From a checkpoint of a small image classifier.
Model: 32-pixel images, arch swin, norm layernorm, depths [3, 3, 3].
Training: soap at rate 0.0018, 18900 steps.
Data: trained on photos of arthropod specimens (BIOSCAN-5M), 24.8 epochs.
Rows from block 6, named by matrix and row number. Rows with one number belong to one attention dimension. Each number is 128 + 24 x the weight over its row's rms, rounded and kept within 0 to 255. All counts start at 0. Numbers have three digits each. After the name is the row's rms in percent of the matrix's.
# v: window attention query, key and value (stacked) (model.blocks.6.attn.qkv.weight, 576x192, the v third), inputs 0-191
# proj: window attention output (model.blocks.6.attn.proj.weight, 192x192, transposed), outputs 0-191
v.83 097:132096148128130113162085129149141133146116079133138129106144126137163135107106155108135130133132181159125173172106109151114158124121138160111130119121094173153163099142116138131119148136117157109081091151143118150101117163154159110158140163124142125134125139108130158102121114114092097162104165142143138073108129147131165151137101108181135081150161114122161121089150095096159134123149136100113119110182152171105134159100146116093146151127101121113072165110114109127100148156116154111121134150134104092105095131122155168143142100117102139159150170113109128167169124123100144133
v.84 104:120146139144136135130132182152148111154094133161129132188086154122132131087114128081177155124137128126173077148158130109079121140169126162165123112124105145150160128091113124132129103079163139143139146100138168099096145146127091137137126116082094140137138140081097117128136146166143120123096140139156159119100116140130122088119158092126126163080136142138116104105138114114143124164078145146171092201084166108136155127110076106122120108131196114133139144156125108113136131097122144162127130131112110115125153115123130100094142134114127136125128109129138161118128131132136107144
v.85 099:112148138121126091145147142152169118119114110143106126108110126155159146141096132088100116139146101123142112139159115118162118169090108133163116119093149122121176146103138121107164132134117121156105136133185117108158111150129151126140159082151157145096160165101180089123128117138105126079082115103105099166150114169111127139163146139135140073132095125119124138147143103148145130115068153173138115150085166085108138136159126128138144138149127112138131130115148126132115107177101089085122142147126152164148135101128127093103149088112108088124116138153087111132175112145121114177
v.86 107:144115141112151149097125167187157150133098113135126118117112137096139136112144097104096108090087104150147122146143125137141086122130105074131124159151128093117099154141147083140122105077116154133148112123153101122167147098158161125105118166116107159176113142125128167113120111107134112097150151140183145157166134144089111125136097109107130103150146166107119132182098121144075124138141113135117148126156094129118142108154118094074130136126093122129116151111102167130138081087138128136147129178159106131134112146101125133149140087134124108135114120137173130168168097127140129180
v.87 105:137124117076147124122091112128193152144134146171154086113128073146153094112145180117150155087114115109120105119131104148120120115133107139135136108140106120130145151147091136148162146093102155131129098114151177118140137148141166162161181160109126138152142098104132125150131179162136149144112147120110164128113104143128132120095110151126138128146151111105122072168172155121098157147126110152102102137122117125079128120131109136187069128149117121131140127136110154102153116111118131111126148112124098141115159092163102138119128143082151120177104144114141115070113101126166123100
v.88 110:111108103138126106114151114149100118126129125132117146153122149119115121166121111112098138142136119078133125170119122115135134151080118111135133104133088173138128137079131084141129121162173141123142136153156115138106121145106076146091132119105146165095118110145122133078133129108101133169170120137136126150120145151105109111194161136165119114108127151116164154132061112187142102181113117133112151120057104123120094110128094098127141144136091124120102122118165144112130152165151078145145119113102181087158143127112149142114103106123121093146156114093140143108146137134084112109
v.89 096:150148149129101103155130121115119078066125168091133140120119168138104147128148126159091169152160100163095143117158108090163147176123069145117148124085143143136100132131108140090140132148139130138142073125092137099116123138108107116147166114129132111184082112150132085128138194123106127143144118119123107133111150120136120140134111082134127132145135090085136099123091166098112103134151125121129117115156132146186120159115124134135168146171120166135144152156093105123157093086115133118137124145136116154137078127119135128162141127129163133149177137134145095130094112142127108138
v.90 097:108121126110122121124122130131143153134144161095090098097156136101128078156173155135164137086107121122137121128069120113096118114119123085128160156142144075132100132107144121116099131110168133148140121124081121106095141135128175167133138181115111124107140087128101172114100093099164135106110076126104158133125104134088123089131096140082119153121137120137133167126121115160147164141139125110144191137145127147105128128120100119118120148157133085115118137133175118095111183111105120121151122141109142141173111124175120117122107125119179099134165119102098083128155142135113140168
v.91 091:128141189179146107134103161130127115151169086072133155129147153162113107154162124135134117146107055128103115132119123153133175136092157146111110148116104079099119125111125122128131125113147090135113121171135135104115146136110157120113133106112144153071140132130091104110144139122136153151146119124128094119139127148138104173130130123130156161148102104111155112121124135106151125095117135149134091119127121088129188124145152121063090139101111125139137112145109133104142198136108124120144133119113120166152099160114128080126110109107117114122182137098137088138124184119122071121
v.92 106:127114130109110090147144090114135144139095127126123095142153112120163136097147131101119092115129145121151110142135127127117115082119083096160145147106129135097151100114129122096176134156141152144107145071175167140069107122130120085167141128131139126154188096107129102147170120113092150146135147139126191142122136148122086129106108132079128088063127115120107123143106132109145081084132120088148137093134125134097103149117129154129121135136159173136101133136084145131107111103121127135080044158125113124107113131148142121131131117103083121142130114133099138106122100132131126126
v.93 098:162119110134157114112148142126072138169168154121170129142150089114085111117147122149173111137070131124083101148086135107156135126110131115099127091127119126142125159126125144155128176166091112083116131129123112116084145143122162102122146099132112084135143123160143136135135131117099122165169118145114108122144120146093100181105086143136109144154184131147118120109114121161124141152169132167116150073098115098129081153136124165122088119120090097101115148149160112104139167175166116087105112133148161124133114104140132121123137148145130151114107157120121090121123126154130136094
v.94 110:092153192073099122157135108117133137100140106126113071132117144159124163114123104114110158128140063145140064130105124118109120139115118098152093095107103104114138102118104182120134130145128083109123157116137130141105082081155156115158138140091141142106164108126123104105118110133147096091134149104120124085098108132129120129116119117087144101107091096096120122101142131107139113119111123163159105129158166113121153149130107105125140095118129153130123171114117145137163135133071125136103091084176099128121122108142098122160146090117138138122156149159131126130147130153179144167
v.95 096:109130120098156140140148135149129138141129132148111127084118135090162138148118094120111144138192154130093134142131142175134121144109119176175133137163132128121200101147134162148124071144150127137150140102120098113111130114106150094182142140113180169111135106124153126154129138149098165115111080117096126158109140120083149135121182128152159084164119156141147174105083101125091143129123120156107147113120105144136142094158109090134143134120162131123117133083161143075135100122111076134130110144099132145133154111114113117129121095127133128079149107140104127114129101161132102111
v.96 098:166105087084100141128166103137155119133134140100154125184146123117146173155097132082162150101149138156138108116115140104133111173136113127148188130126119110147114103159111161110150139133130143174117084139095155172150099131088084135132149084153130093140107168150179119157123140128133152154164139103132109144107086129102121164149121110126100178175145130186126137131142168104165121164138201126148109105136105127130167115126140153132151148140104127091150155148103124125116158121142104111154142133122133124140123113152155119159128126097110155115108126128116132144143116164123140147
v.97 097:112148120127149094104140159128123145145113095129165160150093132123152138113161102095094134102154119138145118169141110103158114150096150128147081127124111145114089176124133112131132151130164145118152119133100100085093103124109117130160142152098109116080093133125145122084155155077100114161157105112146119162154143173099121132125140141166098113091121133110172124157138103134118170109109172117138117141132097137142130144115114174075112131144159086124126178167120105109062098115129132101123145136157154098155143106149147106175120120126169128117086119152109097105149126119152127131
v.98 087:159109164129147185120148139135138131139136162139183163157107078148170145101131127124172126112126127147116126127095131143147139126130116121132128156159180127163161120151123113137151115135128101158105104111111132133116077148136108129141155094145095107109151131148116113090111137131145170101087162124121159179073131159128108117128118154086143144109128151153146119148086157172133142153172132138130142141192128097155146128167132129149145139122116128179126145100159140087122121112156129136082144127133173133146132134158116124100113158109144097144070142128096117071160151099143133134
v.99 103:149109165106127079131166139161159128104114131082129130114112131140152126158124131109113119121126136128193111138086136145122086092126124156169136173157131093175120147092121136134137122117171099127120118139091109136101117125107048081161144144138134124158126109111097122163145169135097151130123128093096139166105100124084091134121139129129116152096123093133124111104120141126135086103128121123130138156151147138113153113095091155116120112119164098127080141169147123139134108085133113092100165136169145160111096136145144121162136103136130105138171152099141137109129136150181128082
v.100 101:112157103120150133161130122133099163140145103163088165145163091147158111110098116169117141142149156113131121122147116139126130137115116132115166152134137137110129111095117133142151110098115147126115115134141123089085136114071179116125125182155134141126121127115090107117132070145143140100046132114159166160138160173125152115117162130154165143134101165150145122149113147173085102128101128144116154122144131136115111148130156068146139129099118139101122138089102113151094139172137176158109087156114144132079111136149144119135108116166163162126128115133101100115116133140094098109
v.101 096:127123071162136105153063115159098118154152130119137102133162120122115116127105162133128124103143143095141092139129218075162127154114125148096098098112147179118156114140108131130145141140125143104144139183132110144120141149149155148101126128147121137082117161143150094131058100127094119139154123167121082143118120102114088223132118131142120141135122139150126126168144125119136116115111164135109118128115101127115112139156149120139094143093124114119127151131130154133173148113097111136123127165144146125166103137113130124122141167154125095143133135153133118134180143096120095128
v.102 115:152140104157097120107098109102119143115137137121135139125114097079148152113160101140150135111159167127142145110143127119140116131139184163105219119161099128122141151145122106093172160123103091123081159098141115149100122143125161111155148131146130155173109122156169111158159136130157129140148134148147126133140131153152155111153165147135075107166124161129092163127123074082147146156092124105116123114130122088126134169151168152141110146135156139159125149123126146142150127129171132134147127129115083128125137163151083113098138134111107133120137143115175118160108101154164143169
v.103 101:128110097135096107140111119151134124153165159115163105112129161138129149121101138162113118080114096123129124141089130121104152136156082118111122142152145112092099107133147103126101113124121142127137153185120143106151120135141153166117134127120144194109085105118192133143116085152122109095105129151111107143136155136139131145146095123179161111102095113099171169179155153107116114131099123146115102132133121123148129095101146101185096140125084092126131076144087122135098103125139140101120109133113156152080099096136096095118140182129138131116122144132133100126135139094095125081
v.104 102:118113122133100131075138129119125150084121136164161127161133115129139137118133142147180121117148147171107118145109115111105093145132144135105119125144153118131135157131145149149126140091122149169150139139117140105163117129137081139151124158112131101117098105107151105158147089153144140170057128112188136133135161141114115163095145088142154142152130163130134118121098124149097189143148169148089145120156096057097044155129125130154124112120153082110094143154122121095080118141148142111115099126139153105095137129172131126149109159132116108127148147163142131135131136098128145124
v.105 110:131117133122157136125140148150183074132166165131074154129121101126135160130114148118146123140144148128141096127128133142114126102135111132131135142134131089144150146137155123147080138124138136139101144046146129132128106097137128121130120141136151151117176177144152114134145124090099130126127139072127178116137130127091139150129120110139107111126138186165134143142131102166162151154173128140165117088106130138142111095139108120182144121106110162099150131157114144125102180148111135144095127122141124176163159100133126146137086093150088105101149121163113107077137151133175176155
v.106 108:081145176093162138107161128121119138154094126155113115060136132109131081137156157135112141119114115116145133138134114165135158104122141134162074184103134146169131154124155107134108090128126134081112146090156102138149141110127116129068151156135099138155147142108113135100131136148099142148127126115134142122125134124129161126125107137079125071133118165138136140156166135126144185123118042100119133199165116177140129112086104133131125102162123131157109145091115156126132117118104105127097118155136121139107125145095135137152163129143125163126151124163143131097126153136146121125
v.107 105:109139111146157122078129110101139119126135108106125127134129122119150140129149070114124128143133117143136108134165054099129143149122118116124115108108127103124107109152121172103122153122126161140134126105051149085158105135140115112146128117158097149102176100121146153098128156158092151072099111145149084102078141147113131135195115112113081115147118119115091168143095129139127105195100118115142127110107130124134130090182134149170163150139155170132131099128117123102076104135107117169104122112142120127144120114128125093116144111109107131131156123123111082130111097139161115116
v.108 094:143112131188149133163114100137119118151125171144097144093148098095143114161130110103073153127130128089131124089116122186119121124144133097113128190103096123180135125142125105131122175096142114108131137157087116131087116122130146115112139095162143148152110175142102105091147150145131089097139100125118115140132108155111166131177133151108124135118116095164092129124087149127152127094120119129156140176123128118174150112136143129131124103133111118091141093177096165119117140114160149129148111130128125105158139156135101108154123129136075140109110118157091151176115119107178109153
v.109 104:122088161113139126145154143113133096136073158127111131171141127183152149105124128120108093134136150101149095139149107120135157151111099175162085122104144128121067103148124154122090107138166109116138124145094108129140134117155094149089135118121129131146128104125161149097137137133137104135154105146092074142118141093155136139161107130114110136205121144153152129140122136155113130155067184141124120145116149096114168120156117126101143144116104120186103124128130104121153124062124121148162142117132091116124099105153136104142148120122121140152162100087112129161117119131138152185
v.110 101:137137147090115124115115126097105136124143124176170082145149177117095153091149140103089112125113112122133118133107152087094148172157110100143160126137142130118147129108126110101148129141138129125109103104142126107118152156154149116135174089108157124149141092151138083128122100130152076121185140107124115137150100113115119099159123117122114103112107098099172147169121131108153187118112101166126148160111147121124175112156130142102133147177110115138097106112129186143103110076055126130138099109171143085152110157152125101143099114116128094145137107104110129124119137119118113115
v.111 106:113149129103114105112123088124113155112146139155155105155116146113107134139174135136125132104158124131155106099153164082134155130107123146121144102103106102137146113118170141136169130131136152141118116161110119116093143102134146105100131112123112104099111089137129140147147146143153119104148098130134100150138142112124145112149107104120082109117118146139146153190131113107137110164112113119126118074112120139109155057167179158067080176159124151192152121140110118183136104116167087136143087140129125139145097132139142098141128104089120141134143167106113103109095132177097115096
v.112 108:132137124125162148111063136099124131116124121130130123158138145133147144137111148110113156106144066099097183110166108111129084140102149157102122101133130081132134157138117141157178135144134116125083118147066142100122103102130154137147164091104088114128115104131126113117090130164106116149148138165089148099153148137134153104094128128119105130185121134155110107130103118104161106131120132097142152111077143114112133146095082163133094166156109137116124143126063129154141116122094123154120123099109157149117111145191106174136151118145146116145134147157127093148121116141094099121
v.113 094:131106162152121117154155131143112104135145135123109109161088150139153115153124142140090140138120147092144098173136125111125146132143139102141097121094150106115105083106146117106100131120119093179174158100126110059156074107142098125128120110126112120188116112133132144147123136131130124119150066139141132101088140136137115186136161142153114144106114077112146120130084097158131119130110110114135104115125108112143127109095119127110164102131140122124144122158144170153167188152186144170162098150132141130167119144109110139119146128103116114062124096112101115154090135118128094124
v.114 096:109112143153161136126101157117125102128116079133103139098130123123151135129114147073121103154133130100122166172098121151142164142086117124105134139153117146120126174148091122046138114144112128141093127128158117132121136123128165132149123158114152101124130063104137164110137080142084174168131135104145092139124107138137144112089107143153124151107154142155066100176160113145119140102131112118109121122157074146115123094128111142102147151109116132152123119148154090163135138119135112153137093119121145140123106160155172164164135133142145100085156113121076149144102137137107128090
v.115 105:099108115171159151086137118126108116129134113150142146095124091205109112121125134113122161149118111107100115121163100113166108135110131109126116100161092171100143146089116123117131128093140162086108083104129163125145090151170127106116135106112128125111097139106109111099159169148157105108139182103138110096095152179152142115134121131146130114128129101141113081136170112097139130099111113128125141169091175193102135114138098137143166126103118153104128125127145136115134154179119159170140132136136118141134125120110091165144150168123144121128110166151129170089155110131122116121
v.116 098:127108119139145120098099154143125127142096122099154114121116129100127158174113159070140106184129088160121136148127121126147145162085166129134203118160124114123117132141123150095145112087091166170132124128144156135139156157107162120176101135130096145145132105162120120105126108107102125139172117132110164122105084131126169106135083118109097130140131152098145123114131093109142103181127165129137089148157118081165143156164164103147084153120121137094117128093090149131126126117135088100110110101152134146146118109137157152121120101121127160145103153126116121131101179119139115093
v.117 101:131121112098116101132131150186126149162127139144135136103100157154125147109129113110125157121112094130141146135115166110109182099124102099154132131119105105119140140124160164128139060119127116095155168127115110125113105133116117102114141112164101121173099140113085163115142098130161100165173122158122122098144138138140152109127123102193135140110157159174124102090098158131073084133151155105124105104113101138098126138138128141169179083127133099146143104172134102145117131110145122120152078168124166102110161128145177139135127150156165114146117115136130138159138133132112170112
v.118 094:149096139147114143104184140117089126115131102103134146159155123146154155145122132109115083124135126132099096110148114105105095106107198149104147095146122095092152101139141150122158150118088176080120122123129102142140120147107107119093108107105105129049111146121170121153125093119129101078147163165139112128159134092115123106095150136123094090124151140105129138127105126126133108104138146103142175134119178117105151155131094079166134111162143120140124140130161139157126089159145145115131105067138112136098133134172132124159100118088121140156143118111156116102138096126128141119
proj.83 089:153209135138152138127143148129121123145126099118126096118154119157120123127161109161103107102156097150086121092112153116101097137126155140140153173142162104143128116082140128103120137085202145159134102114128163109109147134172102152116163118141153133116137146126155122123166135154139145130134134146154156137117097118146102101138110110092139118126072127150143155127141135126091157124114167148124095109109165103145145096144085151144095128142146154108176127157136139136151092157160118109053069121116147128107129129158134125148159138130114186149143141102112143166135137150122133137
proj.84 111:132097095143042127162128091116161133109137103126163129090093110093143143171111135169116143144100138144103140129119080104125150145120093136112134119147108138128132102143199088131158184151095130131144169161123116086132147105103161121135136148153137149109180154111199177117127121132096137152140100130130050117144156125124147138146100152128155162143098103121111139147106135123102143101158081106096133144128115085120123139126133136124118156123088134120126165116106181125139120119136153134108118114117133124141114131124127138122130137120116113128123124162161083153114114131090136143
proj.85 092:119139124148168116166128135165112108108126160086120123132174169113089124124142121122106094123089159114159186105133192153108115156108092110144128177168136124140105149187130088145071153144152108144143114117093142121090115138093156121154086131104165142109136160155110126101127100107142112152161120128155124123135177110135187128129122095095118177132136131158174121144095149174141094115173122127096133109116114117149114157141130103116104126140125149153117100149164126116156139153156145134103111145165103149110147127124131162161106147132107130127112129130092126155133142131122133108
proj.86 107:193153149107107138099103094089172123125141154135128121104118122139135158110113093123113112105150133139109081123108107151112125083140113167150160142111080161132104107075061136127127106132170130151160126108096177119137110159138112146126137135127130140153136100137131079147137093124145102131125137121143098129119091136135150120128151126206117135143152095144117134141130142162167136136131166122128104168103160117129092133104116142149173114136132153114094167157125120133133124166144118167151122093158142154137140135158125159165124161092172152123185136148103150142131112144141104092
proj.87 102:148117125185096132080144135113082128089104116109130124112094153124091109114152101118110105096163122150119110095136188148148096201083105140138150137138066161089120120112108097118144127163111148115102158130114107122118132134148141141125086119145134108135107158127116135141113140102143159119134129105107120122135117131132109159098120124111139088146094106152118152117097088140196103090128115089120137089134147114128146103136161163142124110101138079091110122173122107136101102128148144151124115122129092140173130134095137132151141129107134102154152090076102142144163105106120097121
proj.88 111:127156155134114118147114122103185112128125134126093101149132153143131135105119150143133109137138128157124139129160117118137106101135132135118104108115132146139121133153140105119105156155147102136182129067132095119083112140120178071146108107134116168145161134166121102111156122164185107110149094099134136094123131111174179122101141146097118110123089115142102112103171139083117152141149156155140103158163127130140143137137171204127127116111143100141099169147112136125136137101118181132089117141122108107119101131184118117130112176132151171096120137111143120167157168128163116128
proj.89 091:109097129106140123124118157114102168173177107162151111138149066132152125099131134153137113133133153101113126130100144130103097086124140088148114108135147101155120151125135148118123111155119161144157138099116135147150114106114130128116146138133115110111093179161125133132102118186133116125146141183112137099159100138101112171101078139164084133164162160104181111156080148177081139114160123125157165125149133117083155147121100117131148146141096117141170099125140168146135136129139107114182135154125089115137154139120139131105112115179087141140101099112106125123104128145132153135
proj.90 096:113114125122182118142111120126174141148123128134165134113087135163136126124100124072129149146105120119106156114131088129130138120116110159137155108097148146162126189140098135145152108118135090063115175127130157147123126139176088137146108119134131128156151126141100113120152151163089134119072171114124185138133163169164112089128161148163157116110150119115128109156088173110084096127133101115136112139124141138131126126189139118119151115126126114160106093080130125140106155127138130176154102162151121125121132132145123112151088101087144097122146128136128177152163113141142108138
proj.91 086:108136103161157087135135144111134156124093102172118109092146148096140116128126146175118109123120187125171134109104102110136138081118138137158128111137153102114126189123128160117102133200128145098087135137104147153144085105140098114127170097097122080095168130114106124109164121103087086146090136140157128078111137118106168095120115118111163095157142129124128159150105102111113124173131091149091137118127126130113140128134152141118121104116113130126108115145129137137083138097098145121076131157145102081084152124118104140141113122121087078142148161137144144126118127130142119139
proj.92 104:082136123135108137104143116144156109129129112117125114141126135147138123127108111099126115173127143130121126147128151093115114135133164137117153125126117145144091143124169156136137099131134123099134159106114111171129129111133125173101136151148116159074093104086103154100115100123116086109103149137163146128160137119117159143096152099128065141144101151111114136133153076172061139118139130123110108142119148107102145105130128074133107148138082139122123149070140112118125096170068127088149142143139168136103139129117152144085135168114130139142092141105175073145162094077095150135
proj.93 085:147142180047164129111138124111121132111116159160108161112112167129137128112124131108098137145131140108129118142120112171095139135161108105099093124131152120139147167113151151117102123135153126155106161131152095146147135143146131092144108136103169127135075122106102088121170196087141158111161119139077107095132103130168103147120155119119147143133144156107149117109156136105148103099114141119120151160119093160139165132123132119154158119116143088120138154092124126147088111094103135159145126119101077136089105172146092123132114111103152136104164151105079127127161169114134113135
proj.94 101:110127083159162135126152143158136128112106130133144146092155125086098115147142133137100127103123158112100177112134169145129111122094132121109188145143133125140111116129143137123077111120104121139111128124051149150115164100110127147127107110144119136139149156099139128098116106120112147156087149149163181160132160149110136146121115125167083116118151112130127102151116135132112114136114095101115095090094103126107117170126120099142066151181127104140144061149137120112113091111143144082119142194124127116097129133126098107124099167095120138122101090129125131099122152170136159114
proj.95 086:113125097145113148153122114146146109161140115077126124142114090159128126127115150157169131091079131128164124124138104121127108121144204113117184170106143155132092140099107101121110172122147097094117120155130179105132112152125142119146067099134115104153130154215126136126129105124156111127118140130140112113135134128118091130112158121126123123102146138097114123148164119183130158152164143125161131129121143109143137134114159136124145104141149115178134119184096142116180132153147100076103148143158101135092139140089115118106149115143174150151109143116108128085124119117141148103
proj.96 094:120144189158148132073088128111154184113128093138105149136127171160113126116140112117137114150111105133150154127121132164092136112105154162109145155146157145119125179091082145148086119136125159106122119097133176150119135149136109108127114145139121134091136124149144136138125106112078148120098147164155150109110121156129099093159130139137139106136141137094120109120091123124142081134154102125179144093099113143180134111151135116143129121133129193134148092109130160149110131119089169120154113146137133121106152135098197162120176094112120107121121095141115095092144153163125120140
proj.97 094:124122121131118151146155130067114153125081124114125119150150132145138094100111141099100118173145132120146144124112162174124104139057107117086161090124137082181130129139090153135124128092120137097108163110125117091151139140118139156126130123154147125147154091101154108135124117117118170168138141141125185106173138151088157129137126086119141131093103113135116180108129155132147117136165106122113148113129145093127132162140181157182173134139108135117132129138131131121114162101156132125168132101155123130084148100101128152104131115088096142151164112125125132122117132154063152114
proj.98 091:140168144108131095119129180089078186126143115152108090158179150111142129181087113162104161085100127155125113137165130131118136128116151146161142117120101115127075162109149163124138156146128140086090141114139130154115203147113115135155138141134118091148143121125144147111172129110136127074108107121115113122123138124112147135141121155104128147130137164117151097135149102129112153109115108137113131121158151120136165088121124150113122083139183135084122110109087076132126103149163109162133139138123129145085132094128129119114111112083140157083128156131146160125141114160128151147
proj.99 102:150142105139145125127100114105137169115143139128110117126111118101112136123125110160105125146138117147114114100146115085118135125123079149122133126138106181106067167104150127164153131108115162112069152125146165126193113152165145096099148113149133159122107150114137136102150132138100170112132133124185182085141139129125137123144100136110078133103128113100131116171153143180128159134098126150123124073118145127163150121109142115168129119103091147135142114116130122140115147074130139163171177111137122162105151118143136117116111142096169169121117145159081096126111143123122086162
proj.100 091:157121091099133111135136121131154135113129155128152101148151163129115126140106163176186123117148152104101140140153111163101156135165119109159097096124104140152128112136107123100132114146151117156162153136125130156190127152112164175179127114137157128149154120137114126088137121153126071131171135113155061140113145109149113128116167153105104088101145135098104121099124144117125113105135127169113125157131116107143139146183130167109082147134135113146131145145068142165151122139113146133134178139136099132167138158109106152161097146165085095112111163099139129138118096132141119101
proj.101 090:158124165120129146099139134138137135053127166132152133106123125166126132153143098132134122115098102144137122124114121176135115128133149072145138140130117108130133124134089138131086158128075162153153153106078167097114109191122130137126117118059151109119130131152150133165156163115133092165121128149135132153146153111105171125120128116156185122151166138118109149095122107091135112124156087094135102149141120129138121148141149151142127139119102178125148098106125179107102055194130077148133117147151149136095136130108152134137149116109111124148116117129126167124118121135123101118
proj.102 104:088125146125101149165119127107121174157122113156122105095107125127084132134154148121175135148128101147124141124114112112100163152106144123128120166114158189112114121168138128145117137130122119116154065122139137152139146091169143130137128111108116077131089143176109141091133175105097146134128093141094144109110116103085067145118097155135181131171124123118103076129122145151127078160154141151165113119133140130157127132164111145140104161121090155129104127118105132178131119088124099100107109151116105114098100118100143149172161100154151100118122138127112140126123149090129098123
proj.103 104:114120101099146127116159119118166137118121162107116126116143094081146095147144072165114136121103130106147071141151115164123136153119110139149153124126121151102158138132085133097156140135147104104160096139094107096142131102132120123106129130137145091104091169133115138153103150117119104169102157135135057157130094105127172159105139162173122134143159148105084138104122082140150147113130109140163120140126162162123160163162157173113097162124092165123126163134088130142113156137144125111145135132143101139170113149139088137101100137161118144149125132133149149114113185105092125145
proj.104 102:146102109141155178121133137106118188138128146118136126131091120145172140153102049136092106135121139130133071096163113173171114139094124118148096144109095133181125115108070151091108114161147095133109090107139134106147123180074139158161156113165105117113147126143089132115124124112137157112138132122125107141115116123134145124103123128111100172112135135163140143131102130127125144121150108127144146153102142171143161107162150145142149144136157155161162140161080137104126171116161129143152149103090104123145146105111166137113141133113104121128083132143117148079111143155127130132
proj.105 110:145145117093110108153109163110121177113178115161133107102167184113141090118096125132123143126127105127103149129124137157157103132115147138129125190114119134124150155088151135117173165108129108131148135158148105146135137096121125109157138110147100106157128109135102127099109112102164116115149107130152074113109135085161117142140131135123100105105121127124113059131132106131143149138079204102105143131105151101148134092099171105137125120097149128138155116148104081158148089142121124114134130157137087095139105150119174138125161143111160103116154141086109107149117102170114141160
proj.106 108:116120137159097121143123140145138075145152148138140154158147118140137147102095133152125153160142152119130104158125115070119119108094103167153138102126115113141144129111198127099138140104101129123091160117154105124153106125137137133188131109151130167162097132102103137108108141112144124130142108085115140109167094167152127123162155151147103161100099077125140135105154102126095140105136162151098108070140119104105091118141100115129149149120110130080151131138136107141151146153165143173145124082101128130159132122125109088083124141127148105108119143129129127214123088110148110115
proj.107 103:150133144138161142153121146147090145163093108120146084122104122119164125129151139127108130072112108127157139155106146174187131136085121132169132178096189117144119084143134086161142130112151127089132112102154100124091096110114127145127104137108102097140120152146131120141090125128145151138063110141122113115141096113126120133149098136097111097162112136128145097094135079124156161122105157128141137136139088121154139098090105106073136164163124137133129111149127098141142116099167107076139116152135094151151072131113141163148130130138149076130130134130129137146167121091125124130
proj.108 103:128107125103121082125104151084121141121100138148091121138134161108121129141106116145137118106114132148111171118123081098147145127129134156113174139138137123105098154119173113121147141136137125139094119125139133196122115106113163105164123145166107084126115140153121098133181128088164133129118146151145097097129093115165123121153136126109127156149121099098084138112122108092159161148111093097082108083114117160173140100131140075118155147095097152124139128103081128168140067151129093124131117147156122158121142173144130165102112158132141098117143126122152069153147114125119160138
proj.109 112:166138132106161088082100138157126092140110139128129081163112136136127125126131149099161138113129111144101127112134144143155089159127129165148197131111180146132119136089089145180095125139127179077104137074148153129099108185139091117143107108114146122134137152135111145137151114121077160135107147126148144100156124134097137132111127096111184116119133116095121176148124110143148142157129124106133124086126104164128128126119141082109129161132111144076147098136135158146120107091112146122133125111153139112100172163148111128118136149120097123103138138127108136102141173124124072089
proj.110 099:101127154119152120141130130110168106193123135100103149117148124128152107119149146115142146108129140127119141133092167135137109147150121175129138073142134137146142131133098149121127138138106128098139137078149097118154090113094116135165164168126099091121141120123141137155080146122119136167101153131128161104145094123116101181132127125127124140130112150130107090123124097181115084122112148086126119077133132093134106155096150138175121139131064124086157125089129102127171106080168122105104164122131153136061135148127105107086139097131138107096158110140120106164113125090135117133
proj.111 093:123120174111141153138126138137110105169102118139140129084111097123130152095179121100134125105149098133144188142101142155140109136104113104167085115120114120124112127132070101093117121118096137117101138158120103082124127142153126137133082128100146102142124119123099125159116135131103171160082185127139140137126100169126103164090116114147155132139161110132140132122128136118156087104148165134151139139124135124137107168096094178145094115165118112103162134108118185135113146087130098146135190160150184125093100100090119135128140134142157113102161120139140140150136129088126119103
proj.112 108:088158131095082109175135088154157124089084132133145107107092092121117162119155146168120130138116118146178094118111105139134166135160117087125109125086162133137154100154147130106116119138117155098147130079133134136129117101119116103119117119163140162112169167150142129114145123135110107164107108171102147122124143118140127124150156132130135125144134132146155166125104128138129137138143141141137131134140126119170086119127170089143139096134197168156095109130120129105125143138077157079154142138108102081191133099077150105144111121138150128126164137112119127118144166143118137187
proj.113 102:109110114140152140107122127133126138104165126142103111136153120135166142106094141115118154117128129133136167134133137097146116151111107158121143095099104126134124147105148146066177117140133131086108096114167107094107151106130155136135131105142149117137110140097125107097098107165092108073082134127117164169158105137143167142135098184113147100146107110102095105121171138095133139115099171162107130140132139122104127134137119130152106158086128163096136111091119130136151128150112094098145107154129135161064061136146115116147129146162120121174095145155126133136165142127107193095
proj.114 084:090128113112129070128114136120110170104153157096148077128160123133167127123111121137133174126132089186150092141135145103134102144135108103128120150111130182186193126078140137116106098106101118098181088169154133143113176101123121119119137130126129147083104170143129144151146149126110111093144100118167143146099137100118118159135103151123120119157127109161159119103093131087094135104114131134142116136155140130118112158134123121134111126158120130112138176122103148130145133167145117142146138123106143122124124142095105114164166139113111126131085194095152110115124121116114169165
proj.115 131:162157127099094126150123152167133164104144142137109088127101153114113168162135152138105108082116127099112138130129147147109151103098078138099110133124147151147129143150132121117094124133144135163189149135140088151125147105095156121141160149108154153107119092130145164109093146120135140147159121106103153135146132136127141144084131127118169128127184147132128172131145130162116095140156143156106121116166154119141140154137146134112073132141112094155163133158105108103133104115106081131119088132147138114170096141127139126127124136137162156098195061119124084164137144150122153075
proj.116 103:074175115158122125157129128147116125109121145120152142128103143141094109140108106214094103138141100109121148138143103109124123112140120108149054115139142161105148095121126151142128154159145137114126078146090103103122147106133117114121134086143163142133127144121119123121114107135090119112114173122093094165118127113154115139141129108170122109135119102109105163144101146138144123132126079088107123123087133121100144134121117095123185110145139113141099121124112114137087145142138201155185171101131090134102140105105138105088129128124165133144141126094131146149119125100112124201
proj.117 116:105102120113105121154133152095119146093137082126122101145072113162104136155139132151126096124162076148114098100084132107100105144103145168121131148105095162156128118155113106134139173121142143140145102156129202122127158119148171116129106097146126140130140095144118096126125142151144170082090135097127141103109111120176123138153102128108128106092115086135164146117146117158164148101088110138159124167095128113144122144160120150108119143138123139098094140133086141155132136145135082170117153149184090112153125152101094111107129093108103116135162142109116131105141118164144159124
proj.118 089:134154129108191171132144112124179063137135155063149147106129120100129135073154121156147144157104169151162162164154144156110117112173096101092099149135127122159131103127094151145119133135158094136114148079109139112101111124116099127135139159151100140141112147078135139147120138146152151148122106143176105127101144164129146105163146074132121122085133165136122147122113120128104142138131148169145097086161125163167098118130126149133118140142126114092108115106121117156136163122123140119110140093058116090129126124122155146098141127159119138096118153137132125128164152128122129114